A small contrastive audio-text model, trained from scratch: text encoder width 192, normuon at rate 0.0076.
Rows from block 5 of the audio encoder, named by matrix and row number. Each number is 128 + 32 x the weight over its row's rms, rounded and kept within 0 to 255. All counts start at 0.
# weight_hh_l0: LSTM recurrent weights (gates i, f, g, o stacked) (encoder.rnn.0.rnn.weight_hh_l0, 512x128), inputs 0-127
weight_hh_l0.282 [ 93 112 115  98 128 147 161  85 140 114 142 113 146 151 129 135 131 113 192 185 112  85 160 143 136 142   4 116 148 121 167 166  75 113  93 110 146  98 140  92 128 103 117 144 162 151 152 136 158 174 168  59 122 214 104 117 158 159 109 158 162 127 114 168 121 111 100 151 140 123 125  82 162  76 172 128 117 128 104 193 161 130 125 112 103  88 101 104 109 142 135 140 135 154 207 145 154 157  85 129 156 163  71 124  77 102 121 149 146 176 132  92 163 103 179 152 128  61  94 135 130 103 134 142 125 134  87  82]
weight_hh_l0.283 [102 154 172 116  87 147  46 147 163  83  96 136  94 145  85 109 140 108 114 163 130 143 137 123  59  81  99  62 155  98 168 101 167 154 144 138 114 123 121 143  77 117 123 126 165  91 156 166 142 112 120 118 125  87 148  89 117 161 136 155 150 123 106 126 146 126 124 131 131 148 145 108 168 116 138 129  75 141 151 208 103 137 127 110 119 191 144  98  82 141 137 188 174 153  76 111 147 150 123 128 151  97 137 145 191 236 136 167 162 125 141 110 101 192 174 141 166 129 106 215 136  87 111 120 154 125 170 148]
weight_hh_l0.284 [ 90 149 143  67 117 155 162 143  98 145 115 147 125 147 160  87 121 102 126 121 123 185  86 131  90 121 159  74  34 132  58 178 110 150 127 116 163 121 115 212 150 129 149 108 129 191 165 161  79 177  99  98 164 157  93 111 149 105 110  69  51 127  98  93 159 146 150 141 153  86 112 148 153 153 110 145 113 152 145  82  96 172 156 118 133 104  63 150 112 149 166 168 164 160 107 153 148  94 159 179 154 132 124 141  91 150 147  65 137 125 122 111 132  94  85 102 133 154 111  96 146 144  95 183 114 114 104 148]
weight_hh_l0.285 [119 148  83 125 137 127 127  86  76 110 134 162 162 134 148 134 153 108 105 136  70 147 132 117 144 119 120 104 149  56 108 154  66 141 159 110  93 155 136 110 131 120 155 152 118 127 152 134 181 152 107 107  89  95  91 100  97 124 130  70 129 193 155 120 109 137 140 136  86 190 158 137 101 125 155 158 122 126 193 139 107 138 115 207 124  67 160  93 112 102 119 112 139 114 173 165 181  97 167  81 174 120 107 185 194 119 177 149 162 113  92 114 155 157 172  51 188 118 103 135 103 146 166 107 131 165 117 206]
weight_hh_l0.286 [156 150 124 135 109 138 110 203 116  66 138 167 131 129 203 101 117 129 124  99 124  92 176 159 140 121 121  83 148 100  51 111  88 105 131  93  93 122 122 115 157 110  76 127  97 135 121 110 113 113 141 116 145 145  95  89  98  80 148 111 177 146 145  96 156 174 139 210 188 105  83 124  94 156 149  37  58  92 122 102 126 102 137  88  66 118 146 120 154 112 112 119  89 155 114  95 117 125 141  64 158  87  92 121 106 112 136 146 159 124 117 134 105 177  91 124 129 150 117 108  62 191 143 109 146 144 137  65]
weight_hh_l0.287 [152  94 182 181 195 129 117  90  58  93 146  59  78 119  99 146 147 151 179 150 131 160 131  84  63 137 119  67 113 125 133   0  61 106 143 136 145 143 154 152 131 146 135 122  92 132 154 159 143 100 127 111 122 100 128 112 145 137 105 104 140 152 186 107 167 108 116 165 112 135 111 127 160 143 111 112 105 122 156 132  79 107 130 136  83 107 168 137 142 127 115 140  86 127 144 149 138  73 106 175 150 183 118 157 113 121 120 122  94 109 131 147 170 145 118  91 113  94 164 105 204 139 190 181 156 144 122 147]
weight_hh_l0.288 [165 129 135 166 142 170 110 122 169 170 154 130 158 134 149 172 143 168 154 128 105 139  85 155 110 176 147 150 219 101 163 146  29 132 135  86 158 108 142 100 199 122 179 129 146 136 117 138 172 147 121 133 144  98 140 191 101 117 160 120  44 105 148  97 153 119 134  94 104 155 104 121 107 138 144  73 121 124  85 101 103 125 111 128 163 111 151 105 101 139  59 184 158 101  67 166  60 178 149 125 166 105 142 202 172 119 157 137  94  96 133 133 134 124 125 151 102  93 141 124 138 182 136 111 152 120 111 166]
weight_hh_l0.289 [173 176 164 175 155 139  97 128 121 171 109  88 192  84 142 123 128 209 115 182 146 148  94  86 134 166 117 112 106 119 166 133 105  47 121 118 144 111 160 136 107 122  87 145 130 124 131 148 136 131 132 201 153 112 173 168 147 104 136  72  91 190 145 119 137 133 111 129 128 135 142 106 131 121  83  86 162 155 119 142 121 117 147 128 125 152  91  93 123 218 164  31 144 111 158  90 116  69 178  84 137 126 149  65 156 145 123 125 130 119 124  76 118 121 134 113 186 142  76 159  97 154 117 146 148 162 129  79]
weight_hh_l0.290 [131 132  94 158 146 131 119 132 126 136  85 145 138 112 138  93 160 155 193 154 178 151 144  91 111 154 112 148 200 123  87  93 118 139  48  79 153 144 160 159  61 127  81 144 170  68  92 147  93 126 115 142 125 109 172  75 105  53 221 118 129 122  89 120  87 125 154 166 142  74 180  57 148 121 144 154 123 129 144 130 130 130 150 137  97 137 124  93 103  76 177  85 121 118 126  97 112 152 118 144 130 132 116 134  84  92  97 140 147 126 122 109 178  68  99  87 197 117 102 140 130  96 153 100 165 113  89 111]
weight_hh_l0.291 [134  81 178 129 109 149 159 106  81 139 164 102 132 161 117 110  75 120  93 115 117 158  90 102 112 149 114 126 189  88 147 148 151 111  84   0  83  72 112 155  99 110 136 141 136  80  87 112 106 150  77 154 120 100 139 134 146 132 150 116 106 143 235 105 133  74 107 117 145  97 132 106 168 148 152  68 161 106 123 146 108 149 133 102 139  82  32  86 191 143 146 145 152  99 138  74 158 125 123 108 136  97 143 115 128 130 138 136 123 130 164  99 126 147 170 121 158 125 136 160 122 131 186 146 145 170 130 135]
weight_hh_l0.292 [118 150 112 137 152 126 127 122 183 140 117  82 136 179 140 202 139 107  71 156 194 122 142 133 121 111 145 112 134 135 120 136 137 103  89 112   0 157 175 110 149  95 103 131  96 123 189 146 117 159 139 107 182  78 134 195 170 148 148 157 133 109 162 167 125 164 115  97 231 103  69 178  97 127 158 120 194 126 133 116 146 163 170 143 147 136 150 119 118 135 126 116 122 160 171 132 108 108 147  56 145 133 143 168 106 114 121 139 126 125 148 152 116 139 140 124 125 148 130  86 164 135 157 172 121 153 168 104]
weight_hh_l0.293 [ 92 128 140 154 164 111 105 139 153 146 135  98  92 107 143 145 109 115 122 201 121 153  99 103  77 113 199 180 130 127 127 178 106  91 156 156 149   0  99 176 137 140 117 140 137  98 131 129 156 148 115 108 128 185  91 205 148 139 154 149 189 116 125 121 124 134  66 128 119 123 121 156 103 135 142 121 132  91 146 115 125 133  93 149 164 154 130 167 154 144 165 119 133 113  87 112 159 149 152 185 142  69 130 167 152 179 147  90 151 104 100 155 175  80 107 151 111  42 104 165  71 136 100  97  87 125 105 130]
weight_hh_l0.294 [108 142 131 146 120 145 124 205 200 157 206  89 125 139  89 113  94 139 114 103 130 124 151  77 116 142 170 153  91 135 131 114 178 138  97 136 126 140   0  85 123 125 137 122 121 118 153 122 114 167 175 133 130 116 140 108  93  96 201 122 123  94  90 118 111 116 133 136 104  84 129 112  99 149 160 118 140  86  93  80  91 110 112 166 173 144 111 170 108 139 137 126 144 156 133 143 102 127 207 146 175 142 161  81  97 175 113 142  84 110 128 103 116 209 141 118  77 156 138 162  88 117  93 131 123 179 137 165]
weight_hh_l0.295 [ 92 191 125 174 143 136 130  78 123 103 176 141 118  86 112 107 166 103 137 112 110 143 141 152  66 115  86  69 159 102  93  85 115 157 120 110 108 171 127  59 156  91 148 149  98  69 136 129 159 105  97 115 140 125 130 140 171 141 184 146  82 144  81  80 107  80 134 116 130 139 106 147 203  98 188 146 147 131 171 108  96 121 141 117 149 130 122  68 117 127 160 144 155  78 102 170 165  61 177  98 126 110 186 101 103  96 126  91 133 160 105 197 128 114 122 119 101 155 105 195 104 153 133 140  88  64 132 143]
weight_hh_l0.296 [122 128 113  86 117 145 173 106  94 109 101 114 143 131 127 169 113 160 131  46 185 124 147  78  81 139  84 114 133 135  84 162  91  57  87 153 120 103 119 164   0 143 103 142 183 185 149 132 115 179 132 113 139 151 175 104 106 108 122 106 140 130 168 113 152 167 115 109 104 154 162 143 148 112 136 148  98 100  96  82 140 130 133 138  96 121 116 114 140 113 143  95 130 155  93  94 175 119 125 168 128  82 108 141 115 105 111 120  82 162 166 153 139  72  99  95 160 126 175  78  57  90 142 141 135 113  67 133]
weight_hh_l0.297 [134 113 174  79 120  96 100 113 109 175  58 139 112 115  89 119 127 142 131 152 148 138 117 104  98 156 108 169 156  55 130 169  95 167 175 128 142 154 102 158 149   6 137 157 147 164 180 133 160 186 115  95 124 103 102  95 138 101 172  92 140 125 180 130 163 127 121 112 135 129  94 163 184 156 129 134 117 147 107 112 114 187 136 129 144 106 156 160 153 149 188 137 121 115 149 123  34 156 116 105 159 100 164  89  85 156 112 165 117 112  96  84  84 157 122 126 149 126 135 149  89  59 102 110 145 118 169 171]
weight_hh_l0.298 [168 132 115 125 201 148 118 127  92 161 116 117  90 112 109 121 104 147 161  90  79 162 171 175  83 138 169 129 122 114 126 146 156  75 118  82 170  96 129 153  94 164  46 161 127 111  99 159 149 104 190 170  91 144 109 172  91 137 134  92 172  68  81 158 103 135 144  94  95 117  97 110 108  96 173 117 138 168 137 117 104 148 135 129  94 114 124 119  88 141 164  97 103 131  77 161 154 160 114 162  77 125 120 129 109  81  66 116 135 146 122 221 119 152  63 115 153 113 131 133  89 146 142 132  72 105 203 112]
weight_hh_l0.299 [ 95  55 122 132 215 110  93 125 127 153 113 111  80 138 122 151 172 161 129 162  93  97 122 134 114 128 141 160 128 112 125 120 100  91  83 179 171  72 161  93  91 113 167  30 131 182 214  92 149 117 113 117 106 109 141 108  74  74  93 152 127 139 122 161 174 132 111 125 153 161 130 120  94 121 141 121 167 116 137 156 133 164 122  89  81 168 142 109  36 177  62 121 103 151 133 118 142  63 151 145 121 134 142 110 164 136 130 119 127 111 102  95 108 116 110 126  80  65 171 158 141 126 105 115 137 118 153 157]
weight_hh_l0.300 [143 206 211 162  85 120 143 157 139 112 144 175 104 108 134  88 150 128 141 161 137 132 155 149 109 178 134 115 115 162 110 122 156 150 148 126 128 121 152 129 108  99 120  83  40  75 127 132 117 125 132 111 134 131 134 156 219 137 120 198  81 116  90 129 121 165 181  83 132  61 191 166 173 144 117  87 107  84 123 146 121 165 140 168 150 106 164 121  96 134 131  95  87 142  91 123 103 114 112 102 128 146 145 153 145  68 142 175 102 138 132 115 160 184 158 101 145  84  71 136 194  84 135 119 117  68 126 144]
weight_hh_l0.301 [ 88 109 116 161 160 144 167 166 131 153 163  99 146 106 130  99 146  76 101 138 174 158 130  85 158 123 114 146 112  94  79 157 167 152 124 100  94 106 129 111 173  93 119 163 193  25  83  99 129 117 143  82 159  99  50 139  88 114 117  79 120 147 125 147 111 135 158 118  80 106 144 100 156 105 128 198 137 102 113 106 165 173 168 160 136 142 143 115 133 114  81 147  92 138 154  94 177 132 130 125 149 129  83 134 164  46  83 134 110 156 172 159 130  66 121 141 165 113 122 156 169 135 112 142  69 178 154 166]
weight_hh_l0.302 [ 96 146  72 113 129 135 106 166  81 137 155 130  82  66 134 127 176 170 138 123 157 102 174  76  86 120  82 140 100 105  80 172 126 137 161 133 187 132 130 161 137 140 123 131  93 114   0 152 141 126 109 140 105  90 133  99 140  92 125 160 180 204 130 153  70 129 125  85 104 144 141  80  83  93 112 101 122  99 101 137 114  93 122 162 178 163 136 125 136  94 147  84 136 139 125 107 155 127 141 153 162 156 109 128 108 127 149 143 122 142 107 120 159 124 124 120 119 128 165 123 163 174 102 168 174 175 128 150]
weight_hh_l0.303 [113 156 133  88 145 114  71 121 183 146 107  86 176 140 107  69  95 147 163 116 117 123 134 121 191 133 114  79 129 138 153 165 162 106 124 123 102 100 177  75  96 163 206 160 120 151  62   0 121 155  66 130 120  61 172 129 131 145 123 126 116  96  92  84 168 139  91 142 149 125  94 143 149 112  87 136 101 176 120 118 118  96 127 183 103 122 109  97 145 140 124 118 132 132 139 154 112  60 140 173 155 151 150 158 145 191 113 152 109 169 167  72 135 172 121 121 128 145 134 147 132 141  83 132 138 138 129 100]
weight_hh_l0.304 [100 118 133 118  95 130 141 127 108 131 158  90 126 123  65 170 132  80  54 147 114 129 137 162 114 146 121 104 185  63  82 140 116 151 115  90 180 150 163  89 135 133 196 175 154 130  98 151  61 166 119 152 152 135 108 108  68 142  98 115 127 161  95 142 102 130 193 108 119 125 132 154 141 143  60 114  75 115  82 115 117 145 176 166 172 131 137 138  90 104  96 141 153 180 134 130 176 154 150 111 132  83 222 140 130 201  94 111 114  99 121 111 101  79 115 125 163 153 184 119  98 120 104  89 152 111 151  82]
weight_hh_l0.305 [127 104 216 141  70 125 147 132  98 107 113 156 101 118 146 138 124 160 101 122 144 135 139 159 124 133 113 109 177  95 147  79 126  99  79 119  92 168 158 130  93 122 109 159 101 171 166 141  83  43  44 143 126 111 110 186 133 168 128 154  67 125 117 134 108 123  73 165 111  96 152 108 143 147 147 112 113 131 102  50  74 126  86  83 110 180 108 182 143 188 141 155 172 140 117  88 140 179 104 105  90 147 118  65  86 151 176 170 164  87 133 118 132 117  89 156 138  86 128 127  96 153 146  89 151 112 125 117]
weight_hh_l0.306 [108 122 155  71 134 120 119 109  90 186 187 114 142 149  46 145 124 144 190 121 127 166 115  73 165  91 154 152 132 157 112  92 106 152 131 134 151 146  99 109 167 157 106 118 147  81 139 159 180 112  43 168 111  99  77 125 119  78 117  95 156  87  99 136 141 141  97 158 150 109 141 133 125  85  93 222 153 166 150 127 168 160  84 107 147 136 195 114 176 140 149  86 113  92 136  61 150 134 121 179 118 111 101  77 136 153 113 117 184 145 107 140 165 109 133 100 119 144 150 150 177 136 104  89 185 145 127 132]
weight_hh_l0.307 [104 121 172 111 131 150 128 107  98 108  73 167 130 173 101 161  99 131 113  97 145 169  69 101 178 121 183 141 110 176 106 111 138 102 140 130  93 128  71 117 127 133 156  82 154 133 129 159 121 115 113   0  66  76 163 168 146 128 144 111 147 108 172 140 122 123 154 139 172  71 174 151 102 132 143 108  94 113 168 112 156 118  73 113 101 109 138 149 124 149 132 143 149 114 128 113 104 101  87 111  92 195 100 111 164  85 149 104 118 123 144 113 111 116 144  92 142 140 100 151 101 136 118 127 106  79 103 186]
weight_hh_l0.308 [165  94 156 124 150  92 121 154 140 122  97 178 144 115 140  90  69 100 122 108 140 132 161 121 106  62 127 118 140 106  95 172 159 127  98 168 130 145 121 105 109 143 120 119 132 115 138 175  99  97 178 108   0 113  75 163 131 128 124 124 138 113  75 137 160 134 145  71 109 163 113 172 155 168 122 138  65 133  96 129 103 159 162  82  97 188 109 144 144  94 162  84  96 130 105 148 197 110 119 201 127  98 124  90 166 107 117 139 135 124  62 138 167 122 111 103 107 130  83  95 163 104 118 168 146 154 129  58]
weight_hh_l0.309 [139 168 159 198 176 117 104  78 174 110 109 139 152 157 133 139 158 182 141 159 153  65 175 107 113 116 121 167  94 182  85  88 184 110 117 148 152 149 151 112 133 162 126  74 116 133 132 174 151 129 123  85  90  74 126 124 138 138 139 116 124 180 137  98 117 101  89 105 143 165 103  86 152 135  89 101 145 117  70 105  82 123 131 109 123 169 117 153 162 124 189 120 173 140 189  97 114 148 207 137  83 122 117  45 103 142 136 154 153 143 204 110 130 156 129 146 154 137 173 185 132 171 126 109 116  94 180 118]
weight_hh_l0.310 [115 155 167 113 117 126  80 142 111 132 151 130 166  96 151 138 204 157  58 148 105 146 136  67 172 131 116  63 133  78 149 142 153 139 126 127  83 131 168 105 140  92 154 117 142 189 126 111 178 128 111 167 164 182   2 136 144 122 119  92 162 132  93 145 158 173 148 119 150 183  93 131 116  94  95 144 118 135 103 159 133 138 102 152 180 135 121 137 206 123  55  60 139 126 109  92 164 119 101  70 111 138 182 134 118 148 139  74 131 120  87 109 132 100 122 146 167 157 149 157 112 139 149 149 116 106 120 132]
weight_hh_l0.311 [149 106  91 101 153 129 129  76 123 156 128 124 107 100 149 130 115 187 150 164  99 114 165  93 145 145 141 164 134  95 135 136 118  62  88 128 107 129 168 139 116 204 143 129  67  91 197 123 165 136  90 145 132 155  90   0 123  57 104 148 170 145 148 116 130 117 100 118 130  98 165 150 114  65 119 149 154 104 155 160  83 143 180 103 131 131 133 127 109 140 111 124 135 137 150 158 121 114 126  91 195 113 148  93 119 168 122 112 144  98 136  68 101 133 171 152 107 112 157 131 143 145 115 140 108 112 131 140]
weight_hh_l0.312 [123 194 100 149 148 111 138 138  63 155 176 130 121  76 130 137  83 112 130 103  66 124 169 111 162 125 150 117 166 107  76 184  97 111 112  84 170  81 176 119 155 132 169 128 181 124 108 136 117 137 125 111  82  96 108 165  23 104 117 133 114 184 126  92 136  89 127 139  78  82 147 196 140 133 106 137 125 142 102 114 108 122  69 120 158  98 117 211 157 134 125  90  93 134 142 119 110 105 120 105 110 202 141 140 149 133 135 155 116 135 108  74 156 110  51  85 109 135 149 131 117  98 116 144 133 183 131 177]
weight_hh_l0.313 [ 97  90  79  58 110 102 169 181 108 151  69 118  92 139 123 147  98 138 130  82 106 135 146 158 140 128 152 153 133 147  99 151  85 135 122  93 126  96 138  85 102 131 175 133 116 121 150 110 191 129 126  67 189 128 120 143 158   0 106  91  95 130 121 108 113  98 162 149 118 125 160 178 115 179 160 137 125  95 117  79 165 144 172 160  92 137 102 100  97 129 111 116  40  75 192  89 148  90 136 148 116 156 111 155 174 154 102 151  90 158 110 134 127 100 157 107 141 153 171 118 145 143 151 124 103 109 131 173]
weight_hh_l0.314 [ 98 117  80 111 128 126 112 138 157 101 114 148  65 100 172 106 136 142 102 129 124  97  84 198 115 101  83 154 117 101 162 160 108 102 101 142 114 140 139 145 144  75 121 107 118 197 160 142  86 120 140 185 120 109 131  92 148 125  40 142 155 107 127 173 122 144 153  98 139 202 115 157 111  91 124 118 151 132 128 143  56 171 171 139  76  81 160 114 103 174  89 133 134 153  64  73 105 137 137 144 152 149 153 178 178 150 134 208 104 171 148 144  86 130 126 111 168 139 112 130 105 201 104 112 121 118  59 111]
weight_hh_l0.315 [ 85 115  93 134 111 129 197 141 132 102 167 115 123 115 129 143 111 112 144  73 197 130 110 116  95 139 122 109 133 126 155 147 145 142 133 146 106 135 160 143 148 165  99 141 114 119  83 109  48 100 151  40 136 199  93 139 128  65 120   0 157 124 126 133 116 120 177 117 111 123  79 150 111 156  66  89 146 135 110 137  73 144 127 105 139 169 126 106 137  89 102 129 111 103 164 114 128 141 112 128 163 140 201  61 171  81 157 160 141 100  86 114  94 107  83 149 135 130 109 175 135 115 160 118  95 154  94 101]
weight_hh_l0.316 [108  69 143  67 172 160 179 167 152 167 145 150 130 127 149 157 184 118  96 186 123 118 167 114 162  80 131 101 133 135 112  28 145 139 183 184 136 163 150 101 110 120 141 106 116 147 167 121  86  64 186 147 126 130 175 158 119  97 133 148 130 124 140  99  81 118 114 126  92 132  98  80 177 105 175 100 108 147 131 141  96  82 110 142 140 119  87  88  75  81 167 106 109 150 191 117 148 141  95  80 125 137 113 106 141 116 152 119 133 134 187 148 128  62  90 113 144 104 195 148 138 129 159 143 111 182 121 169]
weight_hh_l0.317 [ 92  97 126 113 103  89 121  58 136 134 123 156 130 144 110 142 158 125  58 132 111 139 150 138 131 170 107  83 128 118  80 115 106 183 165  95 152 180 129 152 158 170 156  95 106 112 158 110  91 126 135 144 103 106 134 100 104 210 141 117 170  23 124 137 149 108 131 106 139  84 180 172 165  98 159 103 155  68  92  91 126 120 109  99 138 132 119  68 154 100 137 145  94 201  94  76 153 169 146 131 141 160 121  99 172 103 186 230 131 116 133 174  90 121 110 134 114 106 159 120 103 103  96 137 123 147 122 145]
weight_hh_l0.318 [ 90 159 157  80  79 160 181 105  95 156 105 114 126 100  86 104 140 131 120 149 109 164 104 161 131 113 106 109 132 134 189 132  75  84  84 142  82  62 149 135 144 138 115 108 136 145 151 145 144  98 118 146 133  85 189  97  75 149 116 156 138  70  45 141 102 131 162  72  57 115 144  69 186 159  93  67 138 116 135 111 110 161  91 117 161  82 123  85 117 168 131 164  84  77 135 141 106 114 158 127 150 102 147 117  93 134  82 108 122  89 110 137 145 143  64 163 149 101 180 130 118 136 179 117 150  76 161 115]
weight_hh_l0.319 [142 123 127 133 141 106 153 126 146 141 153 175 111  89 172 113 121 133 121 101 105 122 107 170  98 149  91 126 168 133 164 107 122 197 129 108 138 143 127 124 126 164 129 100  69 146 109 159  63 109 101 137 140 158 120 155 156 134 111 113 167 103 127   9 112 170 109 201 185 170 128 111  88 125  68 108 100 154 134  95 116  72 113 132 167 105  94 168 106  92 174 131 105 125 139 157 163  83 142  90  86 105 211  91 128  64 102 138 110 173 147  96 125 125 128 102 176 152 120  94 128  67 200  84 109 125 124 147]
weight_hh_l0.320 [127 119  78 132 159 139 204 129  94 113 105 115 177 100 163 133 115 148 133 137 130 123 100 135  92  87 100 158 107 126  88  37  99 188 125 115 130 138  62 116 188 168 138 125  99 117 111 119 113 131  79  67 173  80  88 118 176 128 153 129 167  84 145 159  72 137 118 129 135 194 169 110 129 134 127 108 115 192 104 154 133 183 160 160  91 117 147 145 116  89 118 154  65 146 108  93 126 107 120 141 170  82 104 107 167 114  95 161 122 123 100 101  53 104 128  74 120 178 158  99 107 170 155  87  86 102 138 123]
weight_hh_l0.321 [159 156 132  83 109 121 130 163 119 158 154 181 147 152  59 132 121 105 147 122 148 189 167 160 146  73 133 116  74 117 136  77 130 135  76  90 187 129 129  72  84 140 158 163 173 179 111 119 107 127 142 117 156 114 118 167 113 162 154 127 141 117 121 161 132  27 106 166 143 186  58 163 141 144 122 127 127 123 156 123 141 120 133 122 110 154 183 142  55 178 139 135 134 107  94 105 149 149 114 101 142 140 126  97  81 143  87 111  83 160 172  78 166 150 106  99 128 136 103 136 130 121  43  77 174  76 140 127]
weight_hh_l0.322 [152 145  92 123 106 119 125 152 129  95 164 111 128 130 131 157 144 159 112 118 130 151  78 132  87 100 120 111 123  78 148 102 127 144  86 147 108 146 147 174 159 177 111  99 132 166 155 142 111 102 138 147 160 100 182 112 165 111 152 184 119 158 102 121 103  55   9 129 159 140 152  85  97 136 115 139 172 149 168 177 103  78 119 149 134 147 163 148  63 107 165  70 140 133 172 158 130 185 153 191 126 113 148 118 154 157  87 169 128 213 128 159  88 133 181 120  85 158  81 156 122 105 177 159 109  99 131 154]
weight_hh_l0.323 [134 126  69 166 140  90 123 136 183 141 104 163  93 124 135 150  96 121  75 132 125 146  74 125 139 166 130 141  95 123 125 138 137 109 111  83 145 107 125 132  63 143 118 126 145 123  69  99 108  66 155 152 119 132  93 120  87 106 155 102 167  47 128 127 154 133 142   2  96 125 143  78 112  48 116 134  94 138 148 125 151  94  58  79  52 152 162  78 147 118 158 133  89 140 116 147 133 124 148 136  95 143  83 137  98 145  87 119 142  94 123 131 133 145 119 154 133 115 196  91 129  99 154 176 117  94  84  81]
weight_hh_l0.324 [ 78 129  97 125 184 121 110 133  95 119 124 117 164 105  79 121 122 169  90 121 159 177 101 137 159  98 115 170 162 189 105 161  74 126  87 149 100  83  96 147 157  70 113 108 119  87 151  80 114  86 132 144 151 113  73  92 124 188  49 123 129 126 129 138 140 147 146 160  27 123 137 119 132 117 165 118 108 106 146 163 177 142 124 142 178 115 129 136 128 120 105 158  79 108 145 163 115 173 122 153 120 159  77 159  56 104 132 119  65 117 115 136 160 138  78 102 149 213 122 105 142 128  76 105 145 115 153 181]
weight_hh_l0.325 [174 142 103 106 171 103  76 135 136 153 211 101 137 200 216 100 117 148 100 185 148 122 124 202 161 140 115 168 160 142  88  82  75 141 100 153 149 105 141 130 152 145 109 182 113 103 106 148 121  79  57  84 125 180 165  96 120 124 144  98 132 130 163 136 138 112 141 111 137   9 114 108 110 107 144 144 121 135 116 126  97  93 164 106 121 141 131 100 141 177 153 164 190 114 108 140  95 115 154 174 192 133 143 153 130 175 104  87 127 124 140 104 119  72 138 118 153 125 145  83 115 119 109 147 133 119 154 131]
weight_hh_l0.326 [134 144 137 130 135  82 119 170  91  91 140  92  71  97 116 109  97 126 117 118 120 166 115 113 128 182 144 125  95 133 173 124 184 105  99 144 132 129  76 152 141 182 189 122 119 128 115  74 183 140 133 168 118 101 109 141 193 134 146 193 108 140 111 130  91 114 120 124 132 131   5 149 114 107 205 141 110 144 148  87 125 111  90 118 128 126 156 146 169 107 153 106 113 100 144 151 152  95 133 167 149 103 198 109 159  75 160 145 115  53 110 109  74 155 104  62 142 136 115 166 127 119  96  86 191 120  92 148]
weight_hh_l0.327 [118 112 107 159 107 142  87  61  99  88 150 156 170 144 141 188 130 149 127  79  95  77 133 105 118 130 163 117 158 154 103 142 124 129 129 158 166 125  91 151 121 127 116 169  98 150  90 162 159 132 125 127 138 149 138 121  89 160 145 129 102  64 144 137 114 108 150 119 146 164  88   0  71 132 112 117 100 130 148  85  61 179 162 120 214 134 118 124 132 169 117 119 107 146 127  56 151 119 111 176 145 120 133 136 144 136 144 173 132 135 108 116 121 138  92 150 126 125 196  82 134 125  97 122 132 150 128 126]
weight_hh_l0.328 [170 181 115  85 168 127 110  65 107 115 104 121  95 142  96  83 113 128 141 149  73 176 194 120 145 140 108 123 133 109 169 120  95 140 154 147 139  97  59 113 111  73 161 100  98 178  78 121 123 120  74 136 137 140 140 110 152 154 168 172 185 124  85 158 153 144 132  77 134 159 167 144   0 127 178 124 121  88 119  97 117 109  95 139 144 136 176 108 122  95 163  98 111 109 102 158 105 132  91 155 157 130  94 111 121 129 137 148 199  88  81 143 144 150 183 132 138 121 141 107  85 167 143 145 124  89 135 110]
weight_hh_l0.329 [117 145 114 149 157 124 136 152  96 149 113 114  92 147 115 108  65 141 176  92 117 113 145 180 151  85 105 166 142 124 121 157 152 163 114 124 176 137  74 148 177 100 142 112  60 116  67 159 158 127 140 119 136 128 119  88 156 146 162 167 137 162 135  66  97  91 116  80 113 136 191 138 177  11 153 115  93 148 164 205 120 165 121  87 127 141 129 132 126 108 109 112 173  89  87  93 117  98  92 169 110 111 121 133 157 127 106  81 144 107 189 136 131  88 120 174 109 167 115 122  86 118 146  76 138 148 168 190]
weight_hh_l0.330 [163  91 164 150 146 115 136 120 163  79 130 135  95 189 118 122 111 148 110 112 141  83  88 112 169 147 130 151 138 160 160  97 154 105  89 114 116 195 127  71  89 139 125  43 151 149 116  94  73 117 152 129 117 196 141 136 116  79  77 146 148 179 104  55  84 169 142 135 116 127 135 178 136 131  24 113 115 119 142 170 141 124 127 145 127 129  93 124  83  90 157 133 109 149 171 107 142 152 155 119 115 118 108 214 133 106 163 140  97 150  64 109 111 146 133 115 106 119 102 165 210 103 117 150 119 100 123  76]
weight_hh_l0.331 [153 127 101 105 136 129 175  90 137  78 127 135 109  85 173  94 120 135 146 133 154 104 150 105  94 131 127 200 165 157 147 124  74 179 154  97 140 191 141 146 102 150 124 144 174 143 172 152 131 110 134 127 150 181  82 171 145  89 110 182 127  97  47 117 130 130 171 115  82 135  79 105 201  61 160  43 112 148 154 151 100 136 151  97 120 157 130 128 154  85 114  49 110 111 110 121 108 165 193 139 152 117 157 118 129 154 106 156 149 130 143  98 107  67 147 110  97 166 100  78 132 102 153 122 158 146 141  81]
weight_hh_l0.332 [144  89  98  86 155 151  61 172 100 139  87 168 106 113 129 132 126  56 144 118 153  83 136 118 133 103  91  96 139 135 172 176 114 145 134 105 148  91 168  94 156 131  99 110 115 129 108 112  89  69 233 119 119 127  99 148 155 135 142 166 129 116 128 159 130 138 157 109 148 130 115 100 160  88 177 178   0 149  89 107 130 126 160 123 163 161 164 131 116 168 157 120 136 198 136  96 132 124 170 109 137 105 180 152 157  92 166 115 109 141 121 121 103 152 128 195 128 128 152 169 117 142 143 108 129 133 139 140]
weight_hh_l0.333 [114 156 126 142  84  68  69 139 151 116 143 126  67 178 135 122 157 126  92 152 139  61 183  54 138 119 150 116 147 112 161 158 100 165 118 167 175 133 147  95 147  85  57 137 160 115 142 122  88 121 106 118 159 156  98 136 179 131 134 157 131 162 110  97  97 159 165 121 131 149  90 133  94 151 141 117  93   7 117 140  96 158 109 137 134 114 127 163  59 125 173 131 104 129 130 119 155  96 117 136 144 150 142 162  89 182  95 167 192 104 177 103 139 131 111 136 143 118 120  93  62  63 123 100 154 170 120 136]
weight_hh_l0.334 [188 174 110 138  73 130 146 144 139 125  77 144 134  85 135 154 104 180 172  97  77 160 130 115  96 107 114 161 194 146 107 120  95  95 145 153 150 151 105 186 149 212 150 146 181 142 102 138  87  95 170  88 103 141 150 109  97 123 156 159 163 132  97 138 105 117 101 106  76  87 139 123 149 192 192 195 114 134  46 120 143 153 118 132 139 137 112 176  92 152 142 106 115  63 145 162 153 170 142 104 140 153 148 198  99 109 144 107 184 113  84 109 142 131 139 121 170 158 148  88  94 130 147 155 137 149 124 166]
weight_hh_l0.335 [141 133 155 115 160 129 145 108 144 128 144 100 126 167 168 178 117 115 154 144 110  76 180 164 144 156 126 128 149 141 219 156 102 158 169 140  72 172 136 116 142  79 118  90 101 106 162 172  80 111 164 103 117 146 149 131 106 132 146 168 104  92  90 107 155 110 159 152 164  79  83  78 120 103 160  98 123 135 117   7 115 157 166  66 118 117 116  99 132 119 100 100 156 128 117 165 160 106  54  94 140 125 127  67 159 173 124 129 167 135 145  78  65 132 107 150 136 151  99 198 117  99 148 149 143 108 120 101]
weight_hh_l0.336 [188  31 124 159 168 108 141 122  93 110  85 143 110 121 112 195 117 112 162 137 162 137 134 140 129 147 167 132  98 117  99 140 122 159 170  70 127 149 102  98 157 127  98 144  91  88 176 166 155 116 177 170 137  95 100 133 125 140 133 122 210 149  57 132 115 150 132 119 123  93 118  52  91 137 134 158 148 152 136 130 108  66 123 138 122 166 130 154  65  52 111 106  87  93 155 138 170 102 108  78 159 104  92 107 134 169 122 148 183 192 158 141  75 152 174 146 159 118 153 106 135 151  92 126 133 168 123 152]